Weights of a small text-conditioned image diffusion model.
Model: arch unet, norm groupnorm, activation mish.
Data: trained on photos with spoken descriptions (Open Images, Localized Narratives), 101725 training examples, 3.8 epochs.
Rows from block 3 of the denoiser, named by matrix and row number. Rows with one number belong to one channel. Each number is 500 + 40 x the weight over its row's rms, rounded and kept within 0 to 999. All counts start at 0. Numbers have three digits each. After the name is the row's rms in percent of the matrix's.
# convs0: first 3x3 conv (model.enc.1.1.convs.0.weight, 192x192x3x3), inputs 52-64, a 3x3 kernel for each
# convs1: second 3x3 conv (model.enc.1.1.convs.1.weight, 192x192x3x3, transposed), outputs 52-64, a 3x3 kernel for each
convs0.46 116:514485565476470430470506488518561497516527492500451446515490468446518481524545480479451523452494527576548556449553528516423425476332488462515527494532479441510507485482515512531504413541499455424541546385440490467547480499549467463546496558502450572532487507477499496473586447507586494534532432505514426513507446488517477486538468486446503508518447465
convs0.47 086:501471435481480521549459459526559481547515473520532486478428500483530451479473433539479456518525537521500558466498454457486554480496523555495462560478511524483508524556517506547538506535580534489495467483417455448444497495552524498517466528479441476464456525478449498425558474493491425410458437464499518523468523478474483537503489474523547518470509466
convs0.48 112:481487508444468497486492499476486552585535482489503505476535477533547424437554427501485493622475472507502516502502504459488493527507491461534520516513502460477497566481480494489481528463506495471463550444519495528453486544465452510537435502499510524496521484444488527461537549496463522508508515540491491463462494541465482519494532548503386526526522460
convs0.49 083:474517482541585529530520467521512477448511500424469494479494483459519523524487472476514461547517527529502442480475482473495547520507580533615525547526478527504435567534444562517554503521481358541519496478489538465448540489506479496478481507485451550517487488533509517485573498454471516476479573456484542536483523533474476524480561491469471520497424471
convs0.50 090:520528581470490494545468486493493521519498446517601564502511461477509498536449469508480447441523469540466447419452510509520470529514503506551482470458625523458465515487540489394484457460415446461495459501480550491431571486504535550546476486533466526530481450492502540438510510498500487472490494473533512574507538496561536492507566510554465514568513472
convs0.51 085:517550554491419464477466501470490510466541539557487457533581442536515483518497559508514476535514522569506485438490503501517525485492432467431505433493497515492490506475445511485473566483406504452576372399441535567471452544559475507589508516541524506456541417421544507461513509529434500498461530509576529566455548512494546503490429515414513569448492523
convs0.52 104:460428418489453493453459525447438487480467479556507529524559554500479440455532557511476550481574499538572453510529493516582546504507451513455467468501522478490487504504536522509545478493527601450502536561450520509536571482560500450565509424498511502476557439452550530529514456533502463430542503463518504505511488546503461474494452527443456461500431465
convs0.53 088:443507514497516522536528499521489520537492513497503559538514478587453459480532517493494535486505521494550497535462506502430534493570554549472479553485435426515523479485538489537528534537527425478515535546597584510585462531624514534535522488455539507538480492505538523626544493553469550549484469478520530551492480488439486497572495512506454525510476507
convs0.54 083:500513562492470557488482450510446537481498487531534532467528552510549537508540445524571472505436514486467490532463487531471504492489434511467434469514511436463475515537497536556461552553564530510508570437559560483525520574477499551513473514540521481531525455486507456470487506481471494564455458488492534507516501515510530498456498521548506507535468471
convs0.55 127:486553539463447468470483501428458539514580538485518492517441521504457500470542505579572491518543452504444384478471510544558538486447485501528553480472552536557487478501535498608518477553478456487520446442515483601486457536471443492458463448473496505474525498519525480519472483458456479518474503550549541464471555446474437464504540470466405564533555484
convs0.56 107:523463553493451497494499472446516535465517481465550552527545437475591532514460535541526540481482519509474583472488483466456480518491501561504463516518496454501447513488514547533483515537483466569486454607435540434558476435479497461519539505563530514524552490480472526470521502440547460490524486471491383499479441501469468515498525502553634424568526564
convs0.57 091:472552469550443517572486459557508469514532487422464509545504559546421445487577410487527544549541526512438497489456526461527471414545544492517434459402478497498550463485548532526494569533547467487473557467482491572546430525435498557546542561523524473522493496483556529522514438445549518471524484499491492528561474512501566536459450534475470609467478534
convs0.58 123:512510512491499508541568529476436460511505574518564511511526548567374468372606532488587525546531523556479549499478517489531482511457497514495428456518526522560545500513438524522511541559544611500451395619570593583413477517512504477445530476520490499467529518545527537485493518507515509467502516549522476475533508484460453414471431499459476585545573512
convs0.59 108:466485434557611573481527509480464502456457527552480506510487508481525510550435556503472522524510500514486466519489504471536462476491500507538439453557475527494443497480487434431487498498534490433515628424502454628478525527528480479542517505506464469481456496466518510553472504497495487485509475488399494505458545545457516486530492484508388478498577533
convs0.60 119:515500537509496531525574405489529435501543481508521514487501521529499483465474482519413510519467527454507535601483420563432485475478504492520484467494511536493482532498528544513549503447499514618586517385609479579608518478536547424451535535490495535417462685464552449504468498528464472554509422475439442475457447467516489488512547482489486502492471477
convs0.61 087:572534560508519492449523507460503532523506555470511449520465513510555409566618465515528459473509485474549457430498495540467530535447532487586527555477463553501553543490501395491543456516459535535523568445580409502511537488483491516563472446502453530480442434448515443545503470563542555580488593438459492509525509526558519478524598464549478565526491517
convs0.62 087:465474421485527530515512525471491417509535563501547529376473500532506525534497505558467455485525427462523502434437490507528495434390500598490510412387419453507559479473487528498515558536474492503543528557500485418594521481553487533517466482476511507536498572500510466508474490477521474508498501461442501461507531507502480479531585495450498530411534507
convs0.63 082:517565445557572523433484433468484513526539533558541525540479496479424458477431545476543567477516513462518492538501469569581515586636470454503467446406426455503476557490510482490503461463542446527520470537513588504508444450506526450581584480530473543585481510518493494443502425505457497539528499559525491479480499553468526577472500514542497478579550470
convs0.64 107:494515464447516508461527529457440451541556445517483492500433558453404515497459489521488522497456484471507438464331427401321414499493484454452439536540543501533509567547466536525520503456551554406500461430467479453501517544486532548453480589466511468451510419512503441491478450492543510533549529541530428518519426505497513483493458546503515472489436445
convs0.65 090:507526496538487536488454570546522558536447463476513419508507526457530532490491473528467484521507489526503472527467530505559503431493526523532497527513438396483517550518418489506454524569456517575492450499536428577437507525448517492425513487450514482516498426551447485444483503486461486542441460506465490513533550511455503554491462495491498592513543523
convs0.66 096:590501488483454508545509496515568521453531518471525507539456432529518496476536415488492480532484445542512531500544494547480462457487557526527477393550555485471428482530537545501448496449478443542439505481567501542532521547489529473462439548575498529475378462495442501469510551514508515479533447458476516540553530430494528573475469519470451498498554463
convs0.67 102:395447517474458518469460399449467516501456468490531570470418472531524462515471490379414432483484504610523503565506431420430549502487532467597507447544427465492603512518492494448507507490485451508493539556564471438493460531506480488519485522499512526513482553488559490500561432511561540498477558537477483472493520556482465492503443477554538525496515556
convs0.68 091:544444507510428512488531509510553502447552538451467514532512440503532506507483509551560486489493517455577509547571508513479482548447471507458543434520434568534534461549472513531449497465424487425555469469533456593505559504513538567475502511494480479458448500563454456573525537545536526474515558490496448470476541558444528472558465472456555504468496463
convs0.69 087:576556439582555474545516488561494541516490559545462517518454549520387405527542501538538534477464512461473498516637547558490440446442582490451569479435539517496472547548453520507481509563511537468424521542473513498493456534404500561500533483504497509547488506562458446512502475498418461523476522500534489460482523499495498488489564496510589548561514450
convs0.70 121:532452499513532533435525484491498486556557527571557531505502476448555505442455523461425486550569495469543450492542533503460457492429496493554498496479458558519460498463552483496511498560547480386532613358345423627450440476578473513508534503502527551509534514531527545529511525502504520518532524491460404440432387452540471514498513446493501474581542450
convs0.71 109:450501521439447499497534527495506476479524444501493440437489519501493500486510524523503514478383520465511499478384434513418484472565483492447531479515603517499520536500500525458558502402577487547583403379514546418428524592489534576444477484480494426509573406407531512489506465501531463494470484447520498478534482558466489525550528552517469472460469501
convs0.72 094:500445508544476469498491488460596533519478516496461541422490526562568490490519491562503559518485515489520540457492513463468490492467462443495515456461522445487519445531474546536446455556496412492552514479521492477520475510487544490486450526527483468506471432545546467517588450491545433507542562484456540484454531463484441475491502511489461486503492476
convs0.73 133:535438433495439438526515476508451491481451474475535494499417445556487505512502490570442504475479500520512466535572526530510525465380504492483479513648437464580480512509503515495487494522464466470542510514431507525473522500511548564535490503492462486525492591483487480472524522546488379545522415544525548535522504540459426501536541470483530531530507471
convs0.74 110:514485454462517472473518510514470505515513530514499556514537430544493512565491493501539526570518557529445493456529484410316381587440461560406527477468544496462524450474513563509517571564512505464356459472525483472439500517521468538513526524490470511545470409404524470413483461495528493484492437478445458418543505477497505508529415449455498491497542546
convs0.75 087:541466480546474534501440453447455452451434485525529497510520492530540480451452555453501481551480479541548518477476542593491542500490481507510511542410529517535516491561524481487452487457477468483549454497512548488501524524546519509485464511438406496462572495577552430502556484512450452529480488539490502523498496471561503474538551559430439459552591474
convs0.76 098:481499505580518482537464511477538499490489471490526496480507507500511444526499506552495491550480539518561456444458571469513482421542489431445532374536504466496549480500531453466477513483581492440479485502502533550450475485430452495515543509523524490592481490564486529455501434505485393453527503534594516470479556577529520580581458501537463461507529486
convs0.77 113:439484515492587477535448408585518485479491506517521514469495488480454518521520530412590518486586434535492539507546569543524508515549492496435473533466517507492470479469508468599551481525528497447477450372458490521448519525457495524477477455539495476484424429460512489442450486498472483459540448522539498375481430511473494500547467515441492505466507444
convs0.78 109:503525512559544450442430461455455442537542475502485494438433439465519486557529494498518540444497540440560529519515551487526497459510582492419489441464537475430460500544542573560499532455537464575514503428444541569493472504513539526483487478522430509542463509514521534518468510551530542522488486469549525565494477438489486528467555539555485494524428509
convs0.79 094:482451548530501517504478446587546568481521494433498532440548426434542435488486546486489467454431518461529512531648434540480551474500521439489522498445434504481467518514451552563460502526481557473555588604509471522515457484501524494529510500484433638522488545514516480486489539496583501531549531536512486514525492500463478475516493494508558493417541491
convs0.80 081:535524508522544482497520498523534526480422496421441443470379561544531554523548518500488472504532540522548532539519475467504579489497521478533513461524413544441523521490499489489515509545560500543462536446458526513551480463574483425517532438483501510404571452515545530549510478535473489490449483457499423490557546476475529477474509492452495448521528498
convs0.81 125:490481472488476457513539535520534497521557514447461428524558479446479523518511474486509526574539575541412529468492483474493499557475460510510493512484469500526464496472509450442465443502436425489551487449434479647578512483508448462492481459527537498516517476435457634522511506509496459468553474531474442488529482570472511531456506529493443454516617509
convs0.82 096:516514493447461491510455521560458513597489501557486457567442520454480518565533544495477438505521504453575506513478462514535507513515576548465484533556444413517498471519470461478494447466437570501492493557577472484473494544418473533499470488487495514595530534514521574502484554506464432481465398474601450499540527544518503519483475548515506568506533562
convs0.83 093:488422521486523530427524483505529465524525556544476481550519501446522494533526490500457459458492447476523457538479479502521449572530491500531424468486521495416470485481462527528534604647622458522516450436436502453451491491516526507461453433413497516427484493539480449560459530522527505520526434491476494562458494510470515481508463443492492489470419478
convs0.84 109:519500498457520535495531507566472516557563574458541583499454537507490534490524540467462539507493515520465585536497552487489552492555596492504482464510481513504460467480510486486506568468500410527520349319379566454438467452480433452473485539509532473484495458456621545478513495494478457458481499474502503485452481480480494502505454495521450523518523576
convs0.85 085:493430476507524502530487491486480438494525507522543560480462512452517548478402518536464536469498477555568451505466512481406419546498471524520437579587457491496496511538557528536458532574489552541474564561547544548478518506487515527534425490497456474514545437480543554477511517512415437476497405474453480499483580552550590572504422551493458578533528476
convs0.86 097:517515451494489487518509481464485479561554566417462489494584519531497433481574495511497497492538498477535567521538457536510529501489475539466522479469505535494482518514553492512479516508498474497465503505572481471534517507507511570518483508549503507493422467515527488463527499483531519511463449492504501476497529511550503519508482515506525565530495420
convs0.87 095:514491507510504529514554469451468467505509524459492461492522563459443496513433495557513460505441517515467535434421447446441391503385483512481454533456404598535484502555556509546498439524497510506490494475490492543509510557481529496515517491431494476489610563508500561489505497551470527471471520513477518460473478537481552547439566523594555488468527522
convs0.88 091:486511517571529569538516416415486511500524513494459490501520459414455462523481467443465575538520480503488487538529548525545501441535536519453456501465447510544573426504546491584478482531483548415504427454575464513523486465570511485478447470541553514532499514488523524529578437435551471537498447528489536481457476559438489528494519503550451473509503506
convs0.89 086:583524494456551476438527489530493521491493473476556527568518471523450415457444473488522551511506517475471512534466501494580529452491491464528427475511432472436461499502511516536495550566499471513497505518515550551463472486495471472497508526483510490443494550522444514424462485471493528496509547517528516496520504434535484454455525474457563561448575605
convs0.90 103:478489464457490419541526530452481482509465468462504521491440516431481474539535562449482499462535578529549506504489503515536501412535537500503462659627597489487585498522445484507444478528521484484493510524502518505511545553478545498555550517554533490448499572412475569568457434464500425402496489499545548517484452490452493540507514546460506467524489529
convs0.91 102:497486559469525514519458461496510497438455481477453496465497482418437493486526454471537519465443476496519477498472449479491498526528548514526517535480528489548551514474544532471523488483520471573481513471528478466505485527474524544473454501509554566523503443504511473450527508500495528518540477512494477446528601529474553540502523541547500487469464523
convs0.92 105:532463487494446468448450518538498508559541483491572528460507471486556480464553518523524504505548514515432543523529509500490460516496521525464490516455471494494466434467475508455502483476490508423516480520453446460467463512506495473501495496442490523475514485476497478539473497558447480552528514512525484526521534450483542530529511502469465554536467468
convs0.93 121:535528503429489415464520473460469464533501482458498498506477474470472487503479512501478552507523531479530509519381412369196489453415557435487504485549480465472511482526462478482537531524453508528507517543433520487519527504497516491498477459492472520526549470509505486486448494482512510512491552503479517492461454458541503511492629530504566531510544480
convs0.94 089:554504506494441505544490508485464422489464475496550534423480550489485533487487494560516519467483510544486508510538493493501502538514477523470469426650452504491598571593537513565551498511488542515491443521486533505487527474592491534510530483488498460454470517486642434484504456534473445459462447484558477510533469573463475527522568558479570483424450460
convs0.95 087:558478466527428472616544538485504482509489486517445491545483517554552470491533443523500515479506496484470535553500458526496504519392511511388457486452465482482477491550589539526441483437466480522492523395488477543560468504481479498481549564575472493485477538464492367448509506516517527514479470498526517459449537515556518557474481574513468502544499560
convs0.96 090:455506489518426424530560498494478540501464484449455458410468512529460513534405485432482485533451492541506508524529539487503524528535505483478422476472505432480471491575600507537549544543475485524540571532531485519549514476574492541484433536503510531517499544551465435453517508527493398484477468436541517552555548519533487496459558515472519491468547536
convs0.97 074:484516590483468504543429483514424539491529536534482490556519489434563537454558548504474483494491468458538478469450486540504483513494501518447544437405408447483490500532535476535508501502498478491477613531460520498504530492495636590462513464495470555583451405505543423504515427457467467478470481565475515528505505503499489553450478437512498552483468518
convs0.98 095:567555532449526484522504466561498563523473514536543505463491504537495477449529505555455488485484554449433495489431415501508522462501539527442586535479491558539503474536487499519455539555469498536428450500418452543549433486532463530506494540490451412492546563529477467559507478438441469480505461448550559502483471506446429498526427454507492489521532510
convs0.99 119:490530498474486487507457507491529512461456459526482500539449499510539505448571487515503495479479507487485463534562499473563446469625531430498531515530485461483554477515508494526476515486467485473504503396479445503509543527485498456530488437429528490507499394497489508422530462495544466483460434497498503461536516558488513517500464482524525477476522495
convs0.100 086:468488465466562486570513470430449516518488465483525481484461466495454532548529507535512476514538484540578587543468504400427455484461542502542469572451397472483505565565546524580539548566531560583589474497429607564620456552484505523507503486445480462526508469473437419553489512517433471486490467488486442582557503506550508545454485552495494611472469508
convs0.101 085:467493481528530476555534469485489510549539537466548488574494564511489574501566512496459483514483524488436530526512498457558492527436500535496481501461476460523491519503491581598586501499427373542467427474430428436557497483508469473531529413510475540552473475568576516428427442475499433435461470521527541551439490480533551497470444508495445455455425408
convs0.102 085:477521475508490459520511480422485496520505555520488520551452475521484496473529473451498433477523486531542584511531538481532505518530529442394522485456479466556387536511513581625506527481516428448572444530441552480488519545554501463487468486508491524549528492520535552600531484523398399476486379390543573517490480458516519470477456539513436504507484501
convs1.46 124:455489512508535473480594545483549530511470506487379477487429511511557509514696495484462482469557553507583556524563533499514525478463543425464510486533462539560545502608531542505466508445462433477467509542528448491583520426490496528507510454486494540473524511486516369520561457484536496514498394465507434505549534496500521509498582519525437515442401470
convs1.47 102:514383423476461541597503462530544520500515518477504536543448524487515463518536480512565616554499468524497483514563479456485526505489545492578503510483470491495429401525537523488533535502499532578562490459575462432428529472512514488546494486516539559566487535520503482487460479461525476557497416404505439441511495486503520493548542438478426479548606527
convs1.48 123:498498527492573526481514548505457477492420385405511558445503539520477483503515509482491469616534409474509481588478444447479563448554548507484492530462500461504534522501473502479534494474504545475484444506447481610487483514480435475516468501506512511535501478519542526503483516523512461468546500490544487510560585496465498520507485461494512548489481501
convs1.49 092:515507475468473493528472541522571559520504481492552470525464438476528453498559497502525526453465458452488489444505453492491544514510475479437449439547517493509540490405502462515485499486450444568521507448473510493543445453511543485512545484519515519538513559471525509545517537517516464558497472434525485557463499500436473531518591561420512513421485532
convs1.50 086:560512441467489511448453552487503477547487448548478511537476568512514538510395431546529480508498551530460580489514457512485427485509556485530526535540524485509480471529502532576522472531516461509374483445510501547487448489558457522510528478436489416478528471555520500554550528451459570478486493511519481504529505548543487538510450466501568503488498475
convs1.51 098:489490549483518454485467456568466480437546560467516534501475480502490461452523474487476479475464471449433508552537561550444526547522571470491531484524544556516475512545469521524473498535517493440543517486506422490467572532505561512454543477532500516525527506494539488430531459483457456456531501541466434489423461512491474452471431499453466473511502483
convs1.52 092:470461511481410524502527522497524518533522460508521541491525520482494544514524466499508562480443562505506483534493484504514488509500517531501477534548433530500454448512505427447552511523575508487522532501439423453563490528465502519473494486474508557447583615524526566482507394529428439521526516525543505496579502557501476497506551555512438483509523516
convs1.53 089:414434524438539528486494408465518535423545506461513554449559481505496482580484523515523539476417506488502505483463537410541534521554493477511506592443474621550454503445495483426486495506468484540436394458456515534585562513470482549524526495433475523562449528493499490462494495549435519489509438495466498504401504509499451515478471489527489514513522509
convs1.54 089:524545494447531530443456473496503549476458474535592477568527516487563502520459478551567453524510550489398432527492481508497451532465463529523515479500530513577527503506520535404474490436465537489504456496486496507533452491537502568549493473478488547458513543549476519520478502494510545522466516508479472481519505534492478527550538519475458480501458478
convs1.55 121:468431571549477547452519512533571535507463513562534543470462536476440445494462487498563471493577489501494473488388518404437527506560487479507485498477465477473483545511472457463441448493572554447495565467478446535468516547486491477490518520533481517485477468523558472497530501511514492520523576526497537473545614485554416490461452482455478540502538517
convs1.56 107:505518531500461539475522433504437549482441485454462536499535465522469461486536514484554513547552503551453505458463481514595464552516532511508529530392472526550523452481516472673542490564522511517507490471486447568470503491510489495505495441540529471474517467465469555439550438528546463531510459488506471543489577493505582470465435435472527479516456552
convs1.57 086:535467447499498428530474467483527611486464533552513473459493483501516485482525460470545529497529501423475515504459534589462536500499513529524590540562490544461515525511446516460478537518537480421463495580408566557499457470493511526471552515493535461460460578471447505508526502515499472490504496444473459493518539518516497472440544460479529568412532517
convs1.58 113:443485450489441522529462487455488486485475459522539517486460453481471474493517483538466530485546482503550533506352537523436478489546590500517478549549549488525506447539561485485426490424515478562445522487563497471486469470515476458484522453496532444482526498463530466476485602488461446478493543492495489512557533500472539557497474473495560493524520459
convs1.59 114:543461501443366385486494466449499542456601566498500532493470485509470465497502502483513506538336444515501461458488487522563530493524512536519516500552541502529527532470585474394476525489491522474460490510427491508485526481508475498502511485518486477492490521495500500491547558519525515532498527523520525517484508518482483478446530496449453433456518501
convs1.60 115:517475446476521543460508477490561453451403547535436468551447445513405465541465489556464503505439562478502644514535482576445513553478407487546475509482477520547492526500503451562531464544486473552614550612455587536554494483488533494534513542481488450483550466511546509520410488499469502516541457399520513543512498560404507551515492477431549524486547483
convs1.61 095:509517498495517439507544470516471399469462484469431478469428501491469500487527483482437480528501530519538493388498545501451451541437585484441498458491525521498533562530540475460528502567427500525453407492463486501473523550549469529530506539468523552521486528522510450525588505560540474487430482496470523499416572491506494509516514452654484461499501494
convs1.62 091:515512480464454511543515507482469520451475472528417470520420428441460483475522563415447443529458510532472508507560539538482518482527566537501465543520515468520455469461427471533426472526470438555577476458462547511543523510485518450496478534544534504558479441462463476562528488402502552451515535484560517511504463453421493512540483529449553527440448477
convs1.63 086:523553472493477530483476482499515461439403466482516555446470487530481502511507465476472491519475501450431489516454438527484498457495500505501509473509530488509478480511523522471501532507491460489429528503543527496572530498485540576476573475568543504497537600581525571567550494527497542553490528474424482527523477552567572484528536449524506464564503501
convs1.64 109:454522463459472532467487571482483450464483452436574553538591486530576506493516531594558522499501485547439503459569418533656590556586506483509505470441455538466487462501552532493499539472518495409531525458487490545538464411480503454495431540523488521503518569500521583497461385461495462515503521516526456497520486459517492472552534484491466517550489468
convs1.65 088:425455494479530442475520493609483503579547437460468465491483449475469492459436489535491583523510492454535450580509581514404499536445472501528579523524516518451489517446429533501487484458519591453589447481571448417457465489517483487429498507460577428510568538449542507493535505544501498504450464533489508524519552473543488522551517490462499516575516517
convs1.66 089:477491476530517536533510423484448455428507537583523520464483461457516517491517514491509489533477450498459528459571512501554503499446476505527527484500499537582523443479488497476452397533499470551505517466458526505557473505503497516501507487495527512542480518500543565509503531524509483444563478470452466465521511511475472520514442474523484543490559548
convs1.67 091:501534486501501483496496532474479477464554477513528608553500463533508511460513457406480358461536484511552570458547498465515561574535526511531556511525531501481560541496457475515501485432459489505524493537456560453435525533576537473495462474439550516488548498463483435513461480542496543506556468511479557523467458489543538458454493477496445468540477526
convs1.68 086:475481493491543527485559528471524483446437556489401481488491500475526482494491560516494547443483520540541499501519542517494562444479491452533489449587618520451523526557475493472441561509490565429534503554508459534571519494502581380545478493483483498501480471514562463511571502532490465493497498505585480504443545547525489454520520496500543521498514540
convs1.69 097:515548498556563518487471504475557501519507413514531446482509467496488482485500535513502503529555518449472497478606483533547483505418483533538494493550483444566495491421471475429465567483488525505474560491514501475517479510516486562446449494498484462480487484488517499562460429447531502511484500443531510533420504516480458576538426531449438531518481533
convs1.70 105:492470464516397443483490557475541502459616520457523484493438518465471547565546538527492532518436511488423495569499538535536523546414506509520496470479566488440480505489511513473516475443502471565426394483516508403507539433475529508491522443525531519508574507520519519578487475514489503492499512534453463501432526442489476459474493549526406446517422484
convs1.71 104:522498513455481499564471485503525515488498469550526517494420571509399544421508530541467475510458471498472454457464508529665558578600479499535499509523512495518519496451519454410473506460461450442566543354443469476444483591494453643484474549526503537488489510482495435450600563537522556513487471556462483454508486492552513484495406489470419522498514524
convs1.72 084:554520515567477457491529516453532514493503584460430552487452520467493528455504529443538472502547556523487543463518550447533504529497505496563492494540526498472499557461508530536495518497513469452491470575417474503601499471516479480459524496535494505478576492513466517590552556447505469509527476503539538499501384541528492471513500506509488558509484504
convs1.73 110:508512478505497482515540504488502498547457494481486529446393533492495499473405504488524474486606585446492578497618503523410536535469537508491535490534465515475459513540439463578479418489507516514544463473477475511455492426524492345502544497514533480477471441482504488546514517554544576521514544515534612509500504490508514538474539453446616505500547463
convs1.74 104:526524509512501484498529547469449528529489460485530504521542444468546493427495549577497532469489480500501506541473486556608573487579558507516545444458528462407504471459470480512453453533525551437520459478472551449477534467426449523559496396549534521514511538538525489534466451465488484523547414534461394568566538470476470486472531475552529535543559517
convs1.75 099:561543511483473419493589523495487425541595493486504464535512546601450496541490539496496452523525455594514419537515567468469417493508498507476452457495452463454504522537539500501451529472486468480462520506510391556546545510583530521471506484548561551496528508539491434498451518479488575512472508519508474408476535522431570481527536458545570497508506419
convs1.76 089:507545521561503428518511516521502516503464543502514495507476482490400477529533483502471514475555468461525374520427531495531550521511474433500542491451535521486438401546440454610497533532576568511440490535544523525547530445488465491530531555496526455497421428522515458473525447447507573508548492513455483512517466553486463542523478514458510487531465491
convs1.77 126:504434460483527485452502507460531489458463485465523467447509525529496469506473411463468479529489514544550523523521484519499477463432514488497450521440549540542492505471446528436481571484559413530415442427483501410545508453508518552536504511501521473494487501514524477473467512448520486444488442525443467524427553498609533507524511499521390481484468513
convs1.78 118:538543513563505462421467518507539488503561499447422480534582526495549532496482488458423520472461501501478500503563499391421469596662505518426487539463510553566435508559525513465492496458496511514523506512501519456492481482512517551486534521470454465478545512508505468467534555516496507488490492535519523505559493500456416469573623500463527567473454496
convs1.79 094:506550511500505555441518514508484431485475493489474460480454507527371502531479520493496504501579566517535519458537542519519465527481495561502456515493483468438501369473516495491515570506452550513576549466463496422403543524466523492514429482558479448476460467442459505560469458515475430485469478497518528518494562438497509536420464549479443504504384546
convs1.80 087:460476461463416525539494559555580631519516542462509520517543494495561469500566492482469507427424417444532527534545525470515595472443482548559508489520512467466531503456554490453436492555511503514462509447502543456531476588447459590588409533516460515515528476472522432470508551524546567510536511522489425505501495485506540512514483552590524522535498544
convs1.81 119:540532504529576520477470505453420481493455531518500461509493506502437532523501484514515548522421499503463464461544510534468558501435506533474556469527522501553537441482447467363440555510512530511463479497532524447395527538493478468503513467479524398512524456493507522474548484555453476434534525498499550512475444466476452464467510495438394473490548532
convs1.82 085:468515546545493568500514510554564527477507470418513450484517468478525522472507493487494493581480510548515525532480488463452457511494506524510515511442514564562482466512566447541503518497519531561512456411542418486431471472522504526517447443511506429497455528489483446496480539557530560492471453521510494471438501437480437439547486495491471556520492582
convs1.83 094:452502578535510537486568512542567426522516408549470496467479552491464492489508480464518511514448510482472428493480411566494507566582514524494517457485558534487484404348403459485456537580505433506463557493519527409460464522522531490504554499526521538542556509498547471443506466469519501506457462583454540506498566511509443566438447492465468506518583592
convs1.84 100:485568550526500463464456463455521636508525585515497506584551514482511537535497569487531544459511556436437449402425487464485420475495447502464482482490489479488507526445426523474409546543461517469547460344438585451526521499438505561451525556464510501447442484465511520479504555425478542457539515530463522530491540528522498428463485474499506484411534517
convs1.85 088:542523471467505477529573547483491509458482515525423422485509509513516473498505550521494521618503523528561555467514411580558549515503568507455509461448458521428506491504517532513491546551511424488577454466458539489417463475503512469478566512544520439535537500536477509492490466479552537490533495515414451512478531484514506611550490473528520520507524506
convs1.86 113:533453483544517512506565544506489489554523524565511542445555562430503533512525488469503485491463460502475492496500484470521463501538512468453475564509520473519510544489525469500523535509460497467524473491455556553550455489430468473448452527499561549605487443480525508558490509579394458380551524508490476502536474474506493541560532546422421549560519519
convs1.87 102:494449558451569550512464544470508510466451495539494518539591517422512474528497510475474503501533497491466461420349496466378505497416510511496513544503477516526489568475489486372504467496524497476511516520497534492508510456522462523507452514514522487432535475432523463493500497528475473510435570481506431518478469511470454541499451547499463555495463511
convs1.88 085:563529460466526518522484478471526555427497516510497559517503480458567410494506487473483528528473483447475496548454479467481503509461436478541513507478449566476562487530469522489450460454565490559578450484541487607484536491489492459469529488557507487451504465514472452479473535514480465453497575508538489548538505502466485484532560525477465465526516469
convs1.89 089:509464584496444543528461441534474463587544510486460552490454474537502506546456514550512505487486492436382417518490502500456524509448479563453493508466428502518535575427474583444551431506519502454550485513461442476569467457534449480516560505510537517481473477448535508492494510570510476527516461501533548475502493462517517380449477459524481492536530510
convs1.90 094:439499535601510468482454449501533509552499485509502535572500524560535561517567550520523533509495500523475458519562570488480471452459475506455449466440477509483458511490501592504567510479437506549486449457540510481519484511472491481460519448477446480461528508544526513552502506504477508507490485537481540512484496534506478512494518509541511525504452524
convs1.91 114:511501482505454469476508520474526481485531525491443479481491501517588535509563462478514515527594525507483496558548560451475484478399474495483522515492524522493505483478474472515535456517523505570505516489453555497512469505509397380482457421501441423513439311462527500509519492478548541540567552542463465474421477493472482509478441537493545534495473496
convs1.92 109:423470506497502525503555533469568474544535507531601459491510504459511486486548506491487492531480433507501480420518547521495491525492463484528475511486493544492480512471486467517512514439485459476587539476517547549399493496487571471390507501502499484487532466427526499481524572479478534479483501521437521533493498472497476463530529507485592520499577497
convs1.93 123:495517515548513499496497420546539473435467479462499520531441498544520452544453490526507473480512512466531546502313380459507558557409423475520489511443536481519465560518449450463514472443444466531513515559518519452465524601503550659501556462436453544476568486463524360433483546473520504484482492504480440509429451482484539564471447462475450527493437568
convs1.94 088:565603487533612603419519491495462538511541512538529498542494497528485529463490534527508443495491504544531543520521455498457478565557545453456425503373466474424531505510563464524450498439530490531568437462525468467473471488515484420461496437538503542410510511461523554514487472486467533523486485497561477509468527473459548469501452497533525477507485502
convs1.95 092:521574487576535499525573438539599598455514498467431456542456482511476506495470476509498488516499569523472470505477467508436465498427467513504488530467486548523566545549465477493510435523521523535500489489543601530525530484483586465494558530588508487504557487527519485537531419503480472418460495518437517456524415524578505520517444465454504484429515547
convs1.96 089:503490470584542487444503541521573585554514531490435430439514477497505472511547484510488484466487539472541518541534488447551522560502537538472494506470518549474502504551548460538499484503500481510479448475452472518517520462553522487531474526495499464528475481490550591499467475484482541495500456468492442475501478498437543515465554541495535582525472451
convs1.97 081:477594522518515553436560507577570476523522467456544478487587481505502492451466464533478496525529527524538522566553458450473412532557597544582478528546538529428516489485501426498472487493478494490546487613457457564593471463495467541453525497496509490480483532434433484520471541529445534506438523558412455531474460524511460472498474393510554559522570543
convs1.98 083:573463480522534487481467422555514486540490551471430408517486482485516465473507509569563540459532516462535393455468493511486494526571520393506560463498452532510504506499479489465559572446446434434570573499492493416484503424435483461459502481534515482500534512494519444522480506511572488500495484515509523519446526549494411455497465474505522574619569515
convs1.99 125:501538479542477527516454554496456460483531516467517552533468464537542459506551508454426481493488496467508476509597464483419464467596518532484477475434537506577501494485433500454467521503518494432507485495491466446511495440515495550549549550516578452430538498489524585519507527508531512495535506489535508515457530492473396500494528490513458508498455491
convs1.100 094:502472477486427571519528543536459472468443445508455487512525524490539494513560529520510439542517501509545496524509482497541509410430447501425489482537482590509503551538457509500531499479472470440457538573569516503556538473568521468496514478425549528534524518508481524521493497519491472473528581491496518496497472437476512447399502545458517511507584507
convs1.101 101:484437582484472504511499489554544486598532486541493481523486513484519469518502498511531517474520511491461482507479505538509497550507507529479491451478498543451495508459517527491528473515477489498506520450476523488510519485456503477480511464493544560539487483542531451468522509499491511445487524517515513421492470500498528504484499544510506515466543524
convs1.102 091:444472472496531473511494426450552498515621508501501489507509487510494528469528519434497528528532539534485500504489549510491461451476514496439488592500517521488535487518490540491414518512569501568504460503523469603512507540515491421510554466523464468481516508566537562527524508477500533493471523435517521513477504443534476447405442499520553470499537532